{"model": "CTC audio transcriber", "dataset": "short read English sentences (LibriTTS-R)", "train_examples": 26041, "gain_aug_db": 10, "input": "waveform_16khz", "tokenizer": "char", "vocab_size": 32, "arch": "transformer", "norm": "rmsnorm", "norm_position": "pre", "activation": "relu", "mlp_ratio": 4, "head_dim": 32, "fused_qkv": false, "bias": "none", "qk_norm": false, "parallel_block": false, "inner_norm": true, "moe": "soft", "num_experts": 8, "moe_every": 2, "expert_mlp_ratio": 1, "slots_per_expert": 2, "shared_expert": false, "wave_strides": [5, 4, 4, 2], "subsampling": 2, "layers": 12, "width": 128, "positions": "sincos", "residual_init": "none", "optimizer": "muon", "muon_scale": "match_rms_adamw", "lr": 0.0069, "momentum": 0.95, "nesterov": false, "orthogonalizer": "polar_express", "adamw_lr_other_params": 0.0023, "grad_clip": 0.5, "gradient_centralization": true, "steps": 6900, "batch_size": 256, "epochs": 67.8, "lr_schedule": "wsd", "decay_fraction": 0.4, "final_lr_fraction": 0.1, "warmup_steps": 340, "weight_decay": 0.06, "adamw_weight_decay_other_params": 0.01}
Rows from block 7 of a small CTC audio transcriber, named by matrix and row number. Rows with one number within an expert belong to one neuron, the router's apart. Each number is 128 + 24 x the weight over its row's rms, rounded and kept within 0 to 255. All counts start at 0. Numbers have three digits each. After the name is the row's rms in percent of the matrix's.
Before each expert's rows are labels from the 100 clips, of 14848, where the router gives the expert most weight on average: "top examples" is what is common among them. Only what is clearly more common there than usual is listed. The data: short read English sentences (LibriTTS-R).
# router: slot weights (model.blocks.7.mlp.router.weight, 16x128, trained with AdamW), inputs 0-127
# up: expert up (model.blocks.7.mlp.up, 8x128x128), inputs 0-127
# down: expert down (model.blocks.7.mlp.down, 8x128x128, transposed), outputs 0-127

# expert 5
top examples: the word "all"
router.10 096:092139046162124111120104149147122137165112122125139125141128144149151099167114143163112109091084141118146080093120148119088115093177118100139113106099129103172108131145076117103137148089151108129138141155119131133110100154093143124145140133130123136116161160166186104154121129103136133149099085136164133109136152096121122127130101120175139147149106159129145096108140107156141122120130
router.11 106:113119106141093141099142154151148163146092091124122128170074099148147139119160095088117145136128132106137145148117122111118103108114173090123118098116130143134108159114097150095137115160125111159135078175153124170137161152135092071142117121105133128127161125085179152152135137155116137157151115144155084127129120140101118141156117115094107151126114142096119144108128153139118117063160
up.23 099:140128104139148111114113119124131132152127106109131125168158105150088142129104146149110093131122150133153087143131121186108118183111114161127082137130079155131117143130125162151152090137091062122125123143084146129140101142124144087105172123163111074111111147112084140078118176129119111104147140124134095114149135133158126145152131125095141160122147157139176132129128170124110149150108
down.23 100:136070188131083116105111106120136126113129099137100101145138154134157094133130133107132138102157145130103157088141135114141123121081128108116152149129200137099108117130111098123123110103139184071093131103198115150120126144113120133123106109118133164086119177139124152124110136153103138113114126072138108132117167122125104100163135116148081133112098128138124106127127154131127133097112
up.24 106:168110091154093126156138161136135126155105160148114099081122141116137130123113141130133163158120136150128107135150137121100161131139139137132147138141075148157101120092112084158163099098129091105135113091143165141124136149105113134131187125121120131170114147106085156103151114131111116150140153140131129089139130142129158171162099128099097118106198139124082076105113108141150112126098
down.24 103:061139120124139145156105137160119139120120121091077125131097121172107138094149144120098128151132128175135104136141124146138110109133161114127135134126169095136179127092126196119147119128121134134113105128121092088121118146139120107035121146127145140112109141115100121145178127108126177127139100124167133111101117135113082134165133151105113107104116105119116122129159158090154129132158
up.25 103:086168103116167130088128164124111152085164173100131110094121107140145119107151151129085118118137142135121138133126144136132087137128152151066158138138095107154124133150112136161094111141155189127133175086124156123101080099146108135154106115136109150146131110121115071140120099142071119136147122103152137119148137145141130126138128162121150202115132160132126125090130123135118129121108
down.25 099:109134124132083142159099103126170099115112160159158130163162141140105145150118147100137159103104100151096167137130137131070144107113094128135132110106137138110136108089109131110119112115074151149133119124143145117147096161174119144121155136139119175168148126100103142152116101160116068143140171166097088165131118128123127144136090151132117122163062151138120124135125111098135143150113
up.26 098:148154121103136080116151147124166143130137153076101140139181120125109146148132128157108146144125105151064160128136123077128156135141105138112155105090099126148181139155154153114140108128159112137139148115087106125121103129161103124148127080108154126141142128077155147103100174140098143138104114105120097135115146148110105092114137133136200127175116129103124129163126119126129092110119
down.26 093:081071131133124124135134095108098139111119095112125154133119131159139102135118162088128124100127139160110062149091113125130124112132178160136119120142130121094074078139112138129163125136102140148095168122119134120082156138152153119107136159077108125120093119165129151129132110110138103163075130154125109111117143110137126147159122113124055166155157139110148128083122122144137139114129
up.27 096:145094084149114087086097084160097149147121125124130139112152121105141135164115138148151099177125135151118183179125083138108125070161104157116130088110144076123118136151169134121162165083114122112094146125144134163148123140136121138081086149158133138164137129163119153145127127104144107108125155141139140124120148106133131134170101134121089134114149097117106138135088140129152116130123
down.27 096:100167091107118145164134184125203140103116101116100092139120143097180111061128154128154161109135144119102104077117125135145153146090132122115108137148112130153096151127096150130110157124121168100132162137147143087132123102136152159148137115087151145074118128126134116077084131131146148137152129138126171128117120169141137148093127129101122139128124115122163139136128122121123108109156
up.28 109:126105144156122133091136093134149155106164090131111125120142144113157158119094111140102108136164132132093159111157131131093160182115124131125141071101125139137112152128107143146098124093098165122135089096146126110141166114163162069126072133162134114138131138155134144144129131103129145108141158134133134152158093104140133116161148141171144085109123081132145076099128169101140145139102
down.28 107:078130122116113110162117134101143117146148132121109131128132149142145143170163137144121137127141100122102088126142083123141084117144149105152149175085140107164091140117115147093149139121145154155162195114106108113140085153139134143107164168098153139102141111155128115103130096141106138151084101109134134085137144170086143127141076162118108101091162108129118127128142146156105107111098
up.29 086:085106175120109124130088106105121125112178125158122140124104136174103132155130162118100148103120104131100186127141150140112091114160137107125105143140201112121139101129128160101154127131139114127115128146162151159161129109150176145097116091123162096146119140146114090148156176115129116101123139100100172137107126076118152116141134157090119091106127115133095150121143140120102094145139
down.29 096:144199137131119124113128149175146110085181148101136124128117102125120115109141109145157127104131146115187156167121183100101109115142133140128106114081125119097112174138123111153114134114107095111164116130139139165124104132142093119102126153148073147102135124148133153109142107111059101108141108128133123153133130098138142095182094149152097148100122123120164114112150141137123152103121
up.30 100:127099131143122070140105105159105111116112133162157104071116095147077103104113153115159139140104158108101134154138110118152132135068152107093125171126164103114119101112126107153101110165145119115154124088130146128125168127153163115118106115144127133097147156156098134126163127102136121143149106171171137117146125140160107156145134144153170150107104153134132149124101149092167095152097
down.30 101:127145132123129175105187138138148118110165155132128159146139126153155148169157116099081110118076124102111140086133148147096144133143125178132147106135125133166131125120138130147201131109149119133074162127178118183173114169125098128120180128124149126159109151131143129145113150138132096144119139093142130119107117170113140126122121138157103116150137103125108099117102143104154133165102
up.31 099:134115107122151125121121096091148098152114142122161148133193110173127112128153088068092116155141095103146104145116118160138139142086161130096134111132143145152119132112124135147128144152110148096120141137169164107154140128103092113151136096111139108128102153097126122128128148105096107108152115105154155095164087155143145132111151149088118136123138117113150098190110114140182177114100
down.31 093:121156100094113148122141141142118157094101157136158176140178107114114070111103113104114134149099158134101181135119124149126151102127096131101125118103129146145110122132115115136090119105113118172146137134161103126187136139151152137151082161138112093145165140150081134116104122123082091073152090129104103099145133107139108138139127152091128156133137163131112162161141111101114120109109
up.32 093:131150158082114132161106145108166151128092143162162121108090095124102119136164143129179139131170132123140160148110121096126130135175117128172107082133165103109186119132100148094104145132149101077130134129120134141143084138108131116111120102086093105097130096132149090111099131178115135164125129132116100127132163127145111136117114122158100153135130130120158146123092165110145162100155
down.32 089:127108138164164110103094126152113152153109096122099148095122143127141147089104136161116116118124101177098118118138095117152132141102159094163114104117094141107140111124164141119127082109151113146168113072153108119102130101127083094151118129129160117101100166124126152126132138114093132122108103100121089182102113164136097126168152102078125105127118155109151133118127096158093137125167
up.33 093:117143118152144120100150125115135123122140166163158120094108133136127108135133124142151125134159147113108114158172127139128112097173082114118114125111150112131118117189147124132137130155105116104097131101130137105095127196164139121097135077137147116089147132112133173102152121090168113094109177090144163119081078090124128090127135167123123114097142126127139154096136147116168149122159
down.33 100:126136130170130120123131102125166117131118097130102128136101133117130090160131128133145153158128147149118133106141149165117157180117121149149103131127141094098114161126107106071138121112125087106130096103122120167096151090113159083126131101094070114106151114105136114105077110083135127136136152153155189153102140139128120150132145106101135106110115116118113117124148136217138151145100
up.34 097:184122096114144112161118094141121133144120130130143149138112152096152184135142132085057172132120094141134084129115154121136171184148128179161138120116100131138126102094117093157115118128100115151112108146111118122099122110106148131124115107155072100149108129139131138136109126153160136147165115165131145148152149104120087100119085130135130115110155155170101116137137147084130099144122
down.34 107:126146184144115126154136142161131158109137139111162101095159101128143141155118156119134101149185143104130123179175151152133110097103119123104057135131129177129134145184141141092157111081081140126135118119137134130128162153092154096145106119111110148103157137099092104122127114137101145129121090114125112136123083120109139144115097159094154130110114106137122170108106113129113130085132
up.35 102:122125139129115077082106098096129073122130129108110093155130126164112173115130174115107124154136124161119120125143175151115129138157139103137137098141156147126107114133104126111105119109076156102164149104124169129140148125115095123127124150162169153116125100138136134115155089099174140170148155101142112104126153177162145136120106142130147083087123140134098099144165151120124071143131
down.35 097:127144105118085115111144165142109132158123114151140095081116126123132141113148126112135101139118099141125157144125125090121132135114063142096177163147105116152101074138185109177136121077178128125095129136139111120101126119126177094112111090129132143132130119125142145113156113094130125148129137099153134105139130098163111100146121114135172110092135132145101156134097158092084094160159
up.36 102:145138145158106133143132124133103131125145172107149124112117129154081133149129125112126126122120105127099090134132166135150118139091127125099093141135162126161118130123166155115082121085146073132175083128104128126106083139130162136100162113138124124155119123158115130126127098115146107122164141099130134092169123191127136104160155149101128148148146135101135137125022132150138158124127
down.36 096:132135081074133098149175165100168104162130126154153111162119177127102112097141108109124138115112118152122177156162153116107109121085147157103118106146154114110097135134143113109115112120123150160134139112154144104156131135154128137089155129200125158121152104142145118126110140122129111121100101108106140176147150132143165136154120133111119142118124176156094150127160080124154102163152
up.37 086:167108175102117120133147061128141131129120093117156118124157121092154115121145111143136106128130143157166084149103176102141140162109154143133127110116132121144117116104147115114166138107116173153149130109134092151128156160139120113105113135101135073180160142116100117143164098113115120122121140125165173134188115123136145142094121099092077100154122115146171107117107127104147105113107
down.37 091:109133141122118147131092147144105133101130121156122145116129120166148058099132086110147102088186114138105124147114122109146152094124122099098091124127113119093123112121170149153174149158129088091082095115144128155112114132116120128130129117112140133095140093093102098116097146122169141135176129166116145094107137084111097138096104121154136146093134099134090135091094143111146158111121

# expert 7
top examples: the word "not"; the word "you"; the word "do"
router.14 089:076110102142146173118123114140167117103139103174176099110155117105109142109130128137141103161169145125145101126112142106121130085132179096128125142127127161181112130148131123134091168097119139142126103198131120162112134114107101119133163124138148117085157127138193149121128134111150094119096095095140112156102143145103138148121104156154126132169115154114106121148119150153164111143147
router.15 088:129098163109106122120118115154145120127179106148157144128142104113097125072127151120124106187180135110117100161093121103091125114119143089128106145131146128157070116111134136117111181096079127133134138155133117137129149165129093144104135094141119141064136106110175130079146107138102098144159123115149116133151164150103138145144098085136100121158114130093140140133128136163149138125117
up.23 111:165129134131104136150154138125105152111119092097161147143093132155127127096098095116143126121138124135165128119170128124161114113137119099097068098140141184124145112145109151126112095135151143121153134124095182130121090150113136147106111128146123158106167099129136160141171115106137133101119129107146139099157135125114169075074160130106120095150127134119155145152108157124096126065179
down.23 107:137106124135182204153130161149171129160130127104140173179121125127122147124152108148157150131101094151134108110118085121130106096093117119159123146148120122161129168124144115159115106145116102146103139128150117106083121105085125135145109166140146141098112123127149123123101119133100131167114127119100157088170144120189118116163101137059126141115134131131134117156101123123116099123161
up.24 094:102158141116122099147138119131101138143081161115166126102127148142151095110115132169118132114142152147170110127187139152106150121086139098124142107136180139124142139107154138140135168169133142113092098129082167106141146157105163182142135103065114104121124125177116105119105103146100099125101139139130132147104180126133130080128120121127117106109097087115113107138113121130112132154170
down.24 094:132097123135149176105132140113162144093148116127128102134143149094153146130128128094115169148097105149139112107112122185116155120148141162077139151110115151133122105133114148120139098156115100178144110093086132121147145128136121141099127140156170147170133179115107147197157144102124131158161170116173106099123117142133147136142113149120137171122141190123156153103116156118130116132100
up.25 108:136085122118127132158131101119129108137149135156152136146104152141129150146109094104146149124136157138108125163179119100132135200101161105148169141117149125104172124135101119114187141135096121157107108144129167148104149099130146159106094155128126134099157123119105131097110122084149142135092112104143142123108091155106099161117146133136088110171140116124136086102080172102084136119112
down.25 095:155166103166127097141079134098101138149108153116112125139116118095124159118164104117128108157099090132131076114138124154129155112138104122151086137157118085127071175145170127122110140087129110108159178142140120113167107136136133085138121092129129077157113095098134153138124128134139111135092101138124143098126141169102142115104117146123130145100134130146109141145140068106164153140157
up.26 096:126117101122160146148106149176198137160141130150146126132162118121136098131138126119117156129113134101149118117115118135111111109136170108101103159125115127139121136128123120190163138158154114089151138083089143139098173122150087163124115109113127106094119093143099104138137128109103198120150106124136100150172141117092105118150118136113104103137079119124163134187135109085106129122136
down.26 096:132085149107122163102181056094119140139105118121167113132144104115103134151114139165089079127126135119149094143128140137119118079132133137147133124144132149116165139120118094125092137147119153155108132140147120168132118107087123142161152103087093115146087157155164134121146110141104078101127144103140148067154160152133119137122117106132143147126145157164108135097124118157133155103173
up.27 098:137125169156136151115120134141124113143130131112135119173092144145174154175125142178116106108139142090112093147164154090091146118082120134103099114155138128160163170128169133113118100111135106118178160142100153136170115125173119084119140156120091135104145142131111099151059115139136110123142127118142115103131101145152134134131106101126103139093120052121133103143108127129130124129143
down.27 097:123131151116131120143160116129103133137125153056122185084109159102114143091110092114172120131100140142131128156172151126140119116130108128109121143095150133103133122155125167129085116156130133135132111099134167152120136139082127140087123133119122113140123082138135178106157136098172095079136160128085149176137098124108138117117146112113154174123105143146106084119116100136152172117117
up.28 090:118143130115139127131145066173132137098141158125156108157104143147116127116163104167126128145122141167111145114129077118152124115098102154091112129133132124094129128110121104120144099116163097122091079058148089154127136185144109092112121123125106105138159107157149158156126146147129083173133150117135110129113127155137145143105160118128121115139146075174134115128153184105110140130151
down.28 091:107126156111104137130115120127115118144104109077105124107091137175163139126131138135162111109131132116160093109117136145127133128129130088144142116130119124162124134159172139167119133139100160126154159131094164113147180110153146150113126138100088106140140115087101109125092110093095116109169141110086116135126129086088137150084153153173073171178167109132098131110138135158108111122110
up.29 102:098156120132138140144148113113116153115183141152166136144171111149129154148143165093145138083089103077108128123071112124159115081119129144141161170112138135129136113128117161114156113124103134121163146107103151141130106097119118121083153194131110125134099084100135151118083129162194103125138121093144083117160117125122087144142131093146121109147155140152119121115120120136125124140131
down.29 103:111092116127112125137125123147126103088101102146160124106158138153071113137144098107157136173153097153147132131168139161175145123081122083127159107137170110120103110127104094100121134130140126136147131141125084109127156155117127189127105130139145113132138139179146115112168150129122131114162126129100138094084156112165116130113132149117138145113088121083106161109140132106065105095117
up.30 112:130150135144167110137140128148139149172114119117125094125123158124106121115154156108091102142126137088150102093086121161132172118131136130098132124128148161123084222112170180115113125120139097133092121124145123126125147127141150183126129096107151109156085132142140113166136097075083095107129150128154131138137111131112097100123121129113122167136124119118137130149149146090118094109171
down.30 108:136127113100183089096141146081176082131098075090152121109124136113072139110126148160116126141171143122149126129118153090135118129113129165116132148099117124094144112130129121097132122169148162105129139122143178096116144159187132121140109086158134150148132122134175131144124149111109111135149106122098078096114129133155101113115104147102088113120116132108094093115148119148134117142091
up.31 108:126149128096132127100109114119188127125082156110103149138113098176139112144120140125111151127140085116135142142128153169119153128151119139146087138068135136117193159163106135135139165176153155122112111133110085131108117123074139156143134111162106092140124094110133111124186151126101122150166117131136103129132149125144103147112118111106069119093139126144148167106115107141104150098128
down.31 102:152112141114138158154155125148154153147151103104143115092134158158168095138183104128111090151111159156149099117095135146083117123106130122128141103152106120142142159105123112127118102124134099100120160098104050085156129146164150138178138151079108157106121107117124133150103100123137160140098106141156106091127088098128106090126113124135130149110171110125117125161134134127093117137154
up.32 091:112110133173154148167160143075104115139085143132092090165149133107142157088128123138105120153134110099120092098139127167127141122120151141138078117148101072098130108149152072166139110119123153102122155087120156150119097128145162137109118116149121139108119158136106132162166120097121118140149125132131173150142122136209142123111132102108095145164144116119127119114144097139123150105126
down.32 097:105096131161108140128132162075195147122143133107108116155097092081108133138116129143128113116165092170118136111115133099127109120111176127115114191104129117085123116114113116096128105109109109111157125147132169111132188135076136096132121111159125106143129144135123172137072110088130141083136139110142153127129152100135128094139139110124152142104128132122124167146112146077156141123150
up.33 097:141174125105144113148117069106121124159089117159124129101118121135113120122127101127121158114115125138123113103143152140129105148129108142098217146124138114125108069133141095113133173159156132146144101118135089145160125146105125106166153158108146129141142122089176173131130124114131114117132102132132106125155106098160134122130102157131118159097105151138131125136114131180088073183099
down.33 100:125115134118149095136131136129153098143173157091147122153159089103133158129119131105107103136122107098155093119146091123104156124119120165133063152116147106101137141124132099119137109110156107158133109109135161107102158100158141115140093128178121076161158111117120123165157111125130129128119169132126117105081150142098159138109142144111156083131134113144095133103143136088175189122167
up.34 098:121134081141094127163124117112144104143127115128124079122131117143110126171171161142097145127142095038130144112143117125109131106107114154137140113086127102150114174149127149118135172088154113095168132105105088119114146111116175121133137135134095103128149117148127139144135125120124112104152109166134164162114112142140124144113121186099076146104164104135158148156122157121131177116124
down.34 106:149152144085152097100131102135133139106170143122096104123165126113147114159122127093138127158147142124154063141129157132122125125176107135133147102178123148127161124083164086132138136146108129149098195134133201128174143156136072100110122118126164116122110111110131132128135163136135182131163145135131104094163115121100141110144131106117129136101101129128123133116172112159127134115125
up.35 099:118085173123105117102078139091141120157162129134104112102111118071171125125149161116168119116098119121101139153149113120113158109124141135153147120120184142126129176103126142143128111148145122071159142110115149099107071120147138099103136131097123080120169140094130138144150133133116126132097095169131136120128137123145153158117150139192142123101148097130119119147114134102167151171113
down.35 100:157134135119158147166112163092102121125112181152160146112130125125134128127142138115159096149144138142132127162111110152137089134118122133148116128109110131094147130146146121127155104124135144144122121124124159137187131099086144118157099112154071155119135121116130088142110161148082152096123114118159098163123106125113119129108114166102147094154124144078196130127065119183145082145113
up.36 105:116110095154113144114124119150152139092091114131078131133129138101165139079167162132120099091088073148093121162088136147120165131114101150135132151130120124080140152129133152130108137184130121170133105172133111129138157075158126112119131084109102146152150113126125115110132121155130095119133148146102155139127108163152143164120166127084111152094124133158169145150117114122157153096120
down.36 105:149134141096090082111112158099120117109117131099107121151139184149079115180145106110107144114145137103138149141144093125164131110126123103109170127168113168142111129155129145119139129095113119153131157157140147115159148162117113119156178158179174137118144114162133124127129164122121106126115118105134101151155111156123148138099099095166148078127148122159081124116113153107135161084107
up.37 097:157092107180161132118134086107126093143062150109141128122097159107138145117138115160104158119138149184121149125134154096114115092117144132177102107153156167174165116145156104103120165126120121153134128095091158161145171136141151153116133132123091110131110112141154129122132130152123175125112128112060112158130116125099110145114142118106124078122120141135090125110119136107100140132101
down.37 105:108163143127137168148147121098136107146141096123140082132165115102187118110094161176105138116143091106134135124113127153130107110115111151115137148134155095155096148147138137101137106112099160124122116177126104128168100120140123111118136131096155133133106146073183153138101090094117162115150125105129171095114092139098139135127087129142086124138165117134161172107169121161118143136108

# expert 1
top examples: the word "he"
router.2 109:105156120146097098146142111118220149137149110143154118122164100131083138137115117125155093106117150134150112102111152126148145128096144138109129108136093174155126131106092159145111086106142122092142163093126155128117136096125128170077121100121103118124157122167163126118088096069125139109110109135166092107104151145131113120143092115115109108129127144101140139109138150096129110151090
router.3 087:119184081129162152178124159118160141082109146133158138117155114116151134138111142152148111113163133131135143149119126153088120133109142158172106153133108128153154103143096131152151082113153104107101132161121149124141120128146133130133145110118094108150106109176144138110102115125148152119148116145116118108166164103153086171067184116096130148133128148083142115095088131118165123152123
up.23 105:081135108091165119111105137118195146126101152138116161099134140127116107160098066126128121118144076126155127139125125116148110096165134130159140126137106079098104124186179104110138164176116149091121163163142145115147131151164092124116157134123113133130120123122147109116136185123124118110106116104145126136163093141154136094122132091110157143104091144159119149150135134100113119135122
down.23 111:116131144125155108114156163153089144110129100169147092156144197129115152178141142151101141124147177096136103135114146097076126133113093125158107073132120074084156157079156116115111091125144120133136133124106112097160101143152140122089104108099148153097132120152094147148115127106149158144161136132113119124144134151140154088097147141144135134161111134141140118148145097122119132124156
up.24 109:096140130142133118137100181143111122094149177121138100121150108110143160111123114121084124136111123153116120113131114136139081118155154121149158121157086177112124071076141123137093139150125108104142102130112115136090165088146108145140154114086124121153107104101087097117172142138159156157114104135119120135136114148089175142144120117133101115104172180146149136160128138156129140162157
down.24 097:102126104081143145168113119153125145167130102159127120123119150119188073140132118106142153167125172117066114119087128139175132138093092089123139125075107127121165160141135108133158110142136123120110144147157112143133117151098099121086104149141093130130133099149143169114130141153122125142119135127112101143146128114195148105112073101112125143115118075133137141126154121157142146124144
up.25 099:120118158116179108122094147141110121155140122138151116159147121135142179119140173118127134127163131149156119106129122144085085163157148120157141160146116126142116116123082133139156099167116134114144178086091120154058117118102148121117124098140097098144090150094177136155142105136149099092102118100127129099146122089100152114142088119146148150102122107149125148129151110146088124165117
down.25 101:113192127135101139094128097083122161120104109127141106113097109108125134078154062086136137122133111095114178090100147131124122150120149133146103114087108157130162136128128121154120093124077167108142116110120146130096128130129136118158116108155102106111196107118099100132141128132131129170153125143130137111166084167157096121123146140125154133156163118121085136139168130138133149135136
up.26 102:135126123069162116101108130139096111172128187166093132119109160123088115148151126119104101131127170084150114116161162121146121159100145110102139059115184147148111119145150098103124140139161118200134105109114136120112124130156156152107130102137133139139126146145142134116118147128083134108115131113071151117126123137132132139113119136160121153132107098113132068156118170132135140116135
down.26 112:149133184169137166152230127096178145132145154095131131103116141099141145145153128113150119154128130156143131114125188130086156111150118146142098120113115087088143147150104123128117128130116121135114149122115118118152142126124145122141174133084137128152097169154137112165084106136119144112125137165106141157142147143072140145155151155135143167152142122147128128133086141141140118122125
up.27 096:113121136119092133156122105067101132156149122136139105072123136158163089088136113106106110158114161161130081133118103124152139123167146091108093099153140114108115139122112142132122104088100158116127122107103129075142123127102108161145098177156134117130130136175117133186160140142121147143181126133102159118133177129140134147145129113152116110136120163139099136136161118167111159115100
down.27 090:161095155160159152124077118117148150107099166093156139152113151161101134148138118153105123133127177127118137108173155141127145112118117169155146143138142145101127144106150151098160134103147144124153111176133149150147149127125127098171167127110136129159096116103177152096138095116144091129079160093130159120153173136141143107114110142113126112104166160166152108127102142086142112147145
up.28 117:137134141093141138091145146079106145148092141130099120144152145136128123137102101120092118135107090122116176127121141100131118167129148116110171140135169110086126111177164123113172072177136142125132136119165117120126114131141160138124146163101113109104136145114140149097110151080136146130097129086161120135100154096207149143133143121129112136077154149137125102099133087139131116116151
down.28 126:142194145108110129134147143121110114124107079078133108143102128135089158131089121110119146134108141140122151118085108133161147112149141121095124102121086159168114140121118146124121106129132150071169151157084099160146156128143124130152166098156114121104125178118122108144165171098108146147161096147125112131115106157156153107108131146071130135140084134121155144108159147152123153133151
up.29 092:088114169125118112107157109092137158119160131152144123168094135148178105117070137110122150136147096150142173144144142135154114129128141160150096106129144088125175100097175124123114120138143149109166187118103124139152142105128161108111124098120106150090105136123104111132099121081133122157103094189105143128103115120144115141141131145115154063133133112140107163134094131129142131114114
down.29 102:159130102129099165145147100107106110161160149109111129084144133126133146111161131147143110108129135099130126104113132115116133104117122116085140160114096142129087124147061128151144192161126121160130121145138088169130112118108145105160170175136127143136142134116139115081139099146136109140109138103165115120150165136130180090127136086167121178155128157122116154166149117129119179147122
up.30 106:091132098141134103119121114153137149166151154098127147120119152128153131119145104126154106127089134097108128138132137153133091126089109134136134117113133173116153114154116136085120118096089124113144120105131126143112113109157161158124131113161146136148099150126078119049102163111105130107111120175147149113124138133206147119130124185182138134117106188103136148108124147096142115095148
down.30 100:114113139173102130151115091105137141111071134163112137149114108113109150154119109138115161122087100132141153136114106137134140123110108159087142124074112098105149103107115169114135130136161151103151095144135149094142090114106104091132101132135123137124150109110125116141108126098123157121120123150135122133126107095055153146161144100110162157093116121200153148147151087184106136126136
up.31 098:155100056129146161145169134187118118154123138108170099132153136122109052101120109176128143114098111128148148089068114142122145122139171113133151112153157129130119091127143121091111108144113108093121132168118114128123123186113126140144121124106148128142151111134114103116140158077110145162134133120106194128118104128128103124137143143156099134145109129130130100109150124132147124129165
down.31 103:076119114120127105070135157120124155078130095130078152143124120123118120101140097116122115127135139126137114081112112147129155125137173109131101124135122118104131128131098132176136116145114125122071130125089108119117141162182125146128146080149114085138137139133100112141130122073119087141086156119138114134142096154174098079136117125118160124126128069127095152135146133117194131137116
up.32 093:138129126183134186158114133154089136152149126133166112108088133112125137107104093150111067172138120147121129133166145139127167114104145107140160143137109135117112133141088094100129106107154096131139125148140124099128142112129120125128108155144122089098131151138106141150134148139188161125118122091148125121110107113094121140112100141148148141179053179137118120094071124121121154132141
down.32 090:131102107074104132113125123124123132128112135143106160187128106178136095133135153145169152134122118133168127095124157150117115147133136115123139147131129116154145117174131159135143150139113136123101105131117143166142142182164108099138172106079179134169088136129153101113121136166129136128101084147097129148141161159155129143118130152123123159080173142149180134155170139136103096127106
up.33 102:125125115128080108138150121130103165117102113131120116085139121168134121143164075108132121125151151139120187156131185165109140099118139156150126074158121085109097145123105119106105150120134141134088098107096151109161105129093156119135100123102122097131123178120181142153128150123110141124096138105117102136121079134143086168190168126146148134149134143126142131140138136133145138128099
down.33 096:129075106103181123109105161151124092083150139155146142114134170127092106067141123093107108192120136104171127102142127145130108173163142111081096158123130103140156141150139146133118126109112141095138138158150115123141134137129165099130141112122146158147146086109093135116140120138188131159129156156132097079137164088130134141094105114117097126128129104141122139116116112120147150140135
up.34 088:147143129116140139114106102116173118094140135127129125156124172098139093091139138069115118098115154105139127164137148158106098159138186097151134184110127133133133107120109103139122154065145114116127128158151124144104173148148138160099099106090169115129107133103109122143152107153167149106139171111147126151135094113102118101141128104123114090097150151113161119101178126149101129148118
down.34 092:082137155130141117105166131098153163136161115116165104122142108148095141143112150091127139153135105117126147132085162100155093127100115145118151156144153132164109124120088155087121098134127118184123179169130162169158103126109118156125129132135127176152178115130113162121151126167142135146142091188153121096165124117142130128137120119147153129142125130127152087116114143119096127072136
up.35 114:128113113122128133095148120113130160127106152135123098138111149088122137159129132198113160117132108134120166123136110170105134128079127126170134119155107151124083118101156160126138078135106155144114173083174092190107088146102167106154086122141097140099131118130096091117125140151091123154120124113120108141117120136165103155125141117110091148125132155131168104107144131144131151141167
down.35 116:162099099133062122107139131121061147114125185125126133146143134129110118090106115131101104098114108151159207132144135162120134160103118133106122150135101094165138105139166131129129114148164156116156124176102114149122129089114162101108153132139121122143111115143111128123150174115134113116115129153112183110127139131130150112094123152134143086133128150099155173091139147138146086139140
up.37 099:160144160143142092099094120127142135126099141121148114101127153120128119172120128140132102108129098088135118146101120122168178172133145086099101147138142079138127163116131132139106149130088111136091106134141153140083157109161125132127132106118165124179142152121142178142103131152130084160154126149128141096147127082125070098128155127129092133141121109145078152128138178088119141103140
down.37 103:147119096128087143157120136152099087130159114119069150133125165164128178115136139141084149126116128154126116134147145080158141095119121135102132134134103168171158132148131148119117151096143143114155135115098106147120135134130128170111139133113102102108176156145100110145124125168150148130142126067146126151109158168102156147136126184172098161134148147141127154139151137068137120133102
up.38 096:134143142111167125080083135121129152141108095148145115111145118104129122160117160109082121116098125136110095156133105100123144169111176138154147126124089145106126170166110111155113161094116137178146128129133120106138118136109138108128099164152128108094113135196144149125122138178129155125159104144128100129109117163099150147065106128178130111154119117102140113149128086122136151089104
down.38 098:129112148115105105134145145144123079125118124124109149124126130121114114115194101139178140115116124132098069108110114167091126144115093127107100120127144094110134110139076120101166116153138143133169133089104138122147159123136102090116155157143135139074131122119128083038101113129139098080127122139114146109100145148120092126164124158112137157142101130151134158103113114161134129126108